Weights of a small image diffusion model: norm groupnorm, trained on Sentinel-2 satellite tiles (TerraMesh).
Rows from block 3 of a small image diffusion model, named by matrix and row number. Rows with one number belong to one channel. Each number is 128 + 24 x the weight over its row's rms, rounded and kept within 0 to 255. All counts start at 0.
After each channel's rows are labels from the 100 images, of 14976 (inputs lightly noised), where the channel reaches its highest value: "lies over" is the class under the peak; "responds to" is what is common among them. Only what is clearly more common there than usual is listed. The data: Sentinel-2 satellite tiles (TerraMesh).
# convs0: first 3x3 conv (model.enc.1.0.convs.0.weight, 128x128x3x3, standardized in use, each kernel summed), inputs 64-127
# convs1: second 3x3 conv (model.enc.1.0.convs.1.weight, 128x128x3x3, standardized in use, transposed, each kernel summed), outputs 64-127

convs0.56 [147 125 132 132 173 128 104 146 138 114 118  70  58 138 138 142 130 119 139 121 126 170 102 143 145 150 126 113 160 145 133 129  87 156  98 110 142 116 122 144 122 176 117 134 133  53  62 151 135 137 147 129  69 153 156 145 138 158 144 139 150  79 145 146]
convs1.56 [ 77 130 153 113 130 110 145 110 131 130 133 136 168 128 146 166 154 147 113 150 122 145 158 107 114 134 126 138 138 121 123 125 154  92 160 161  55 128 112 154 102 150 116 110 105 175 148 116 157 131 150  60 129 153 153 157 159  45 154 151 131 127 156  59]
lies over: water
responds to: water; flooded vegetation

convs0.124 [115 170  94 168 160 100  94 157 101 152 155 140  97 105 102 126  97  96 129  97 122 131  92 158 142  98 103 140 135 179 153 163 118 169 110 113 119 156 124 124 126 158 158 158 172 110 122 158 122 129 131 103 144 128 143 149 149 140 155 143 127 119 126 107]
convs1.124 [140 126 132 117 127 139 159 108 133 117 127  99 109 163 121 113 127 135 117 122 135 108 120 116 164 140 142 125 121 113 107 138 107 104  93 112 122 113 116 104 112 109 105  85  97 126  77  96 101 117 103 139 102 101 106 123  93 119  95  85  84  41  98 130]
lies over: snow or ice
responds to: main land cover: snow or ice

convs0.112 [137 171  98 174 156 114 100 154 115 154 157 137  90 117 100 125 106 105 111 104 131 133  96 163 121  99 114 140 131 172 155 166 113 161 102 109 141 156 100 122 130 145 147 151 170  95 115 151 117 127 127 120 136 121 138 137 138 157 146 139 125 117 127 120]
convs1.112 [115 131 135 107 157 126 155 133 135 115 127 102 115 156 125 119 135 131 131 121 131 124 134 129 131 139 141 119 149 134 124 134 104 119 111 125 131 132 139 104 129 140 125 126 124 123  87 143 105 141 120 166 115 112 123 145 103 116 116 101  95  39 101 141]
lies over: snow or ice
responds to: snow or ice; main land cover: snow or ice

convs0.54 [128 111 119 121 157 111 103 140 121 113 114  93  69 125 121 138 115 110 121 106 115 154  96 129 129 140 112 107 153 132 128 110 103 173 103 115 161 123 130 162 137 181 119 146 136  71  95 164 143 158 160 122 106 167 166 161 156 179 160 151 158  99 160 166]
convs1.54 [130 119 120 140 163 122 120 129 113 143 101 101 131 113 127 158 125 111 146 109 104 156 122 150 148 142 127 100 152 157 109 131 120 107 138 136  78  92 152 149  91 152 123 118 134 133 115 116 150 115 151  97  82 150 153 156 157 105 158 151 118  86 158  82]
lies over: snow or ice
responds to: snow or ice

convs0.9 [153 141 136 155 127 165 163 121 161 132 170 161 152 164 136  83 135 171  94 160 184 105 157 144  95 105 179 181  91 121 116 158 145 128 130 129 117 161  66  98 135 116 144 122 144 135 157 131  99 105  99 127 162 109 100  92  96 118  97  97 112 125  99 100]
convs1.9 [104 135 104 113 109 114 120 132 126 127 147 162 129  93  92  93 114 127 121 115 139 111 130 124 102 103 119 144  91 122 155 128 141 130 131 120 166 156 130  90 156 100 147 153 138 131 157 144  88 137  97 137 181  88  91  94 102 153 106 111 139 180  91 156]
lies over: trees
responds to: built area; crops

convs0.94 [157 115 137 120 119 134 135 107 144 105 119 119 128 119 136 124 149 136 125 137 132 116 147 121 140 127 135 121 113 121  96 116 145 123 155 156 160 124 117 141 153 104 119 112 118 127 138 125 137 140 128 193 129 140 112 119 103 157  99 108 131 107 137 190]
convs1.94 [ 93 100 136 109  89 119 124 132 119 119 111 135 163 124 146 144 138 139 129 146 100 138 145 132 103 133 121 115 128 106 121  96 157 126 147 140  83  97 140 142 108 135 130 136 137 148 160 116 155 126 136  71 129 138 139 139 144  82 144 144 128 146 143  79]
lies over: snow or ice
responds to: snow or ice

convs0.49 [145 124 132 131 174 128 107 145 136 114 118  73  55 138 138 145 130 120 137 121 126 172 102 142 146 153 126 114 164 145 133 127  87 157  95 108 138 117 120 144 120 177 117 133 132  48  62 150 135 135 148 126  75 152 157 146 140 154 147 143 150  77 145 140]
convs1.49 [ 80 128 156 115 128 111 146 108 130 125 130 136 169 130 147 173 157 150 114 150 120 142 158 106 114 145 129 135 140 119 123 126 154  94 162 170  64 124 113 159 104 148 117 107 105 168 150 111 161 130 150  67 129 156 153 158 157  43 149 147 130 127 158  63]
lies over: water
responds to: water; flooded vegetation