Rows from block 8 of a small image diffusion model, named by matrix and row number. Each number is 500 + 25 x the weight over its row's rms, rounded and kept within 0 to 999. All counts start at 0. Numbers have three digits each. After the name is the row's rms in percent of the matrix's.
After each channel's rows are labels from the 100 images, of 14976 (inputs lightly noised), where the channel reaches its highest value: "responds to" is what is common among them. Only what is clearly more common there than usual is listed. The data: Sentinel-2 satellite tiles (TerraMesh).
# convs0: first 3x3 conv (model.decb.0.0.convs.0.weight, 128x256x3x3, standardized in use, each kernel summed), inputs 128-255

convs0.53 077:436493507485486470475489504503500496500505507496494502525490506494441545474492499488505509505499480476478469459479471475457509506458453477461482468535473449480474476452474477476452514515492484530504505509510499509497495501494472493507512507497501537509499493502502554507504496528514493513497510490494483486512486470496463482494490482487479495488491471489483518473500473459474461475493
responds to: snow or ice; main land cover: snow or ice

convs0.117 163:468475478505489471503498478502512481490501478487471479537515506507475534479479476496483504498484510489483488487509505497473501491482494476486505480518482478497502473473493495488493486543527478506497510498490497498496505493509506500512521505502507522513510486503487523495503514506480478506492492490488485500507491469488475484480485493481503487486498502488485503484499484477466449488491
responds to: snow or ice; main land cover: snow or ice

convs0.60 127:514498475518486522517504500499518491499512481525507486505495490472489504487496516549483500516521507476532492504524520469503486525468492521481460515508481523446529535513501479494490530500462523480505486502502495489471459502514528482500489531473487513479509530476509495516502514535498508508470514474469485518511510516535539500543491498509502447526482525515522536521477539526524526508482
responds to: water; main land cover: water

convs0.116 159:551498485487485525484471474473465471462471473492484467471489492478518464509479491502473469471473499490495491499500500490506491466500493507493485506489482525513495502507487494508500477489489492483483472473484476473483464473492500478457476485485475496476483488486484477459481493482482506477482479484478512490491483512496504505487486488512493492487503503484496486508503504513502518491505
responds to: snow or ice; main land cover: snow or ice

convs0.19 087:527485481503482475501497475500493483490495480464488490519496542543496523480479473473485495488491492503509502504478487493506548501513484494505489527542503491565484504507503522500491502515507504546471478487492489484502527482468477466486490473481473499486499481475504538476477470461479500475493507497494560488481483536477515520506486491518478508494554489486477494472554483490529542488560
responds to: bare ground; main land cover: rangeland

convs0.34 127:484463474484462492476535486467460451477495468494499479456509463456560428472470496515461449493478549542525545531499488528538477537517562519518533551454547478458537547544540453517558530498524510460477518467507488488462495487480500520438504544527486464486471549503492458525480480520492498471536483534553493481495557519518512482497548525500565526543503502552551530542484538550528510557493
responds to: water; main land cover: water

convs0.57 167:557488462502483510497480471490479469471478463486474454476498488472532468503479479504463459471467515501500531524522524526519488477546518498541511522490522529501512505534513479498529476502509489481485489479468488488471495484507528508468483495502501484487503491508482476478495513482473504484511477515506511504480503530488516508495505527506512499498506532501499491501499502517516552510504
responds to: water; main land cover: water

convs0.44 101:570530516491529555480485521500495524512495519528533514480478487477455482553527537525511506493520466457506435474464472434490484486414454513409446454465454540447482509474469500472464501465459525469517483515525494482490456510485456454494487505475478512482489533460496454508486475503528554505448530450468518491522488514530498478517466421497479470524496452501518512510508541538540474494512
responds to: water; main land cover: water

convs0.17 107:447494456482436469484508463494526451484515460483486457536536504518508520466450469512457475516465535498492474489444440517489483503508512469491506450511470475478542477489516496495516488525522487491479542475502470471516486486459488501476550549530503517516453510521492518539470445532476501435505508530520461460524524480502459494492496499496542487511480477525499532496488494485489478513477
responds to: snow or ice; main land cover: snow or ice

convs0.77 132:452472478498473479489497480508512477495508477494469467556530486502476528476474482511480492508477539485481496480510503510463488506487512471495522479509490478481525479471508486489515503566553474493506534500493482497494493498512512510513549527525518529530504498517483514510498516526495488508499500506505467504522513459507470476482492499475526483503488507510500523493485497486468428506478
responds to: snow or ice; main land cover: snow or ice

convs0.48 098:424490484468477479481495502479482486470496493501488491503515448459490485472485499522494491498511568503502524509507498523497454555505538487503523505477512479479550518510557472532539538534535470457504553487508471486490546483505509527489543563548514490534509531524492496539486507530507496503534513534546458503494571505541509503492531526527568537557481518572556550546460542535525497553473
responds to: water; main land cover: water

convs0.40 101:483491499484509486511497499492482500473502504499480497486516465460484491507504495485500500498503518507492549513532517533491460528513524479520526521480547498473511491517546470528519516515528478476514560501505506524490572501527531571517539514570547500555540495554505485519519534492512495524554494549557487516497542512508503505494559557520536563517509536540528503524479509520508511533485
responds to: water; main land cover: water

convs0.14 102:510485487500483477500485480493492484494492485477487486505496552509488501479485478484488490490490495499505496507486489496506596496511486485504487505553498489538493491508500501495491493505496498571479490488483494489492502485478485482489491481492487499486486477490487540485490479483481489481493492498496634484495486512478492497491489495498487495486604490489479488478605479483501516485667
responds to: snow or ice; main land cover: snow or ice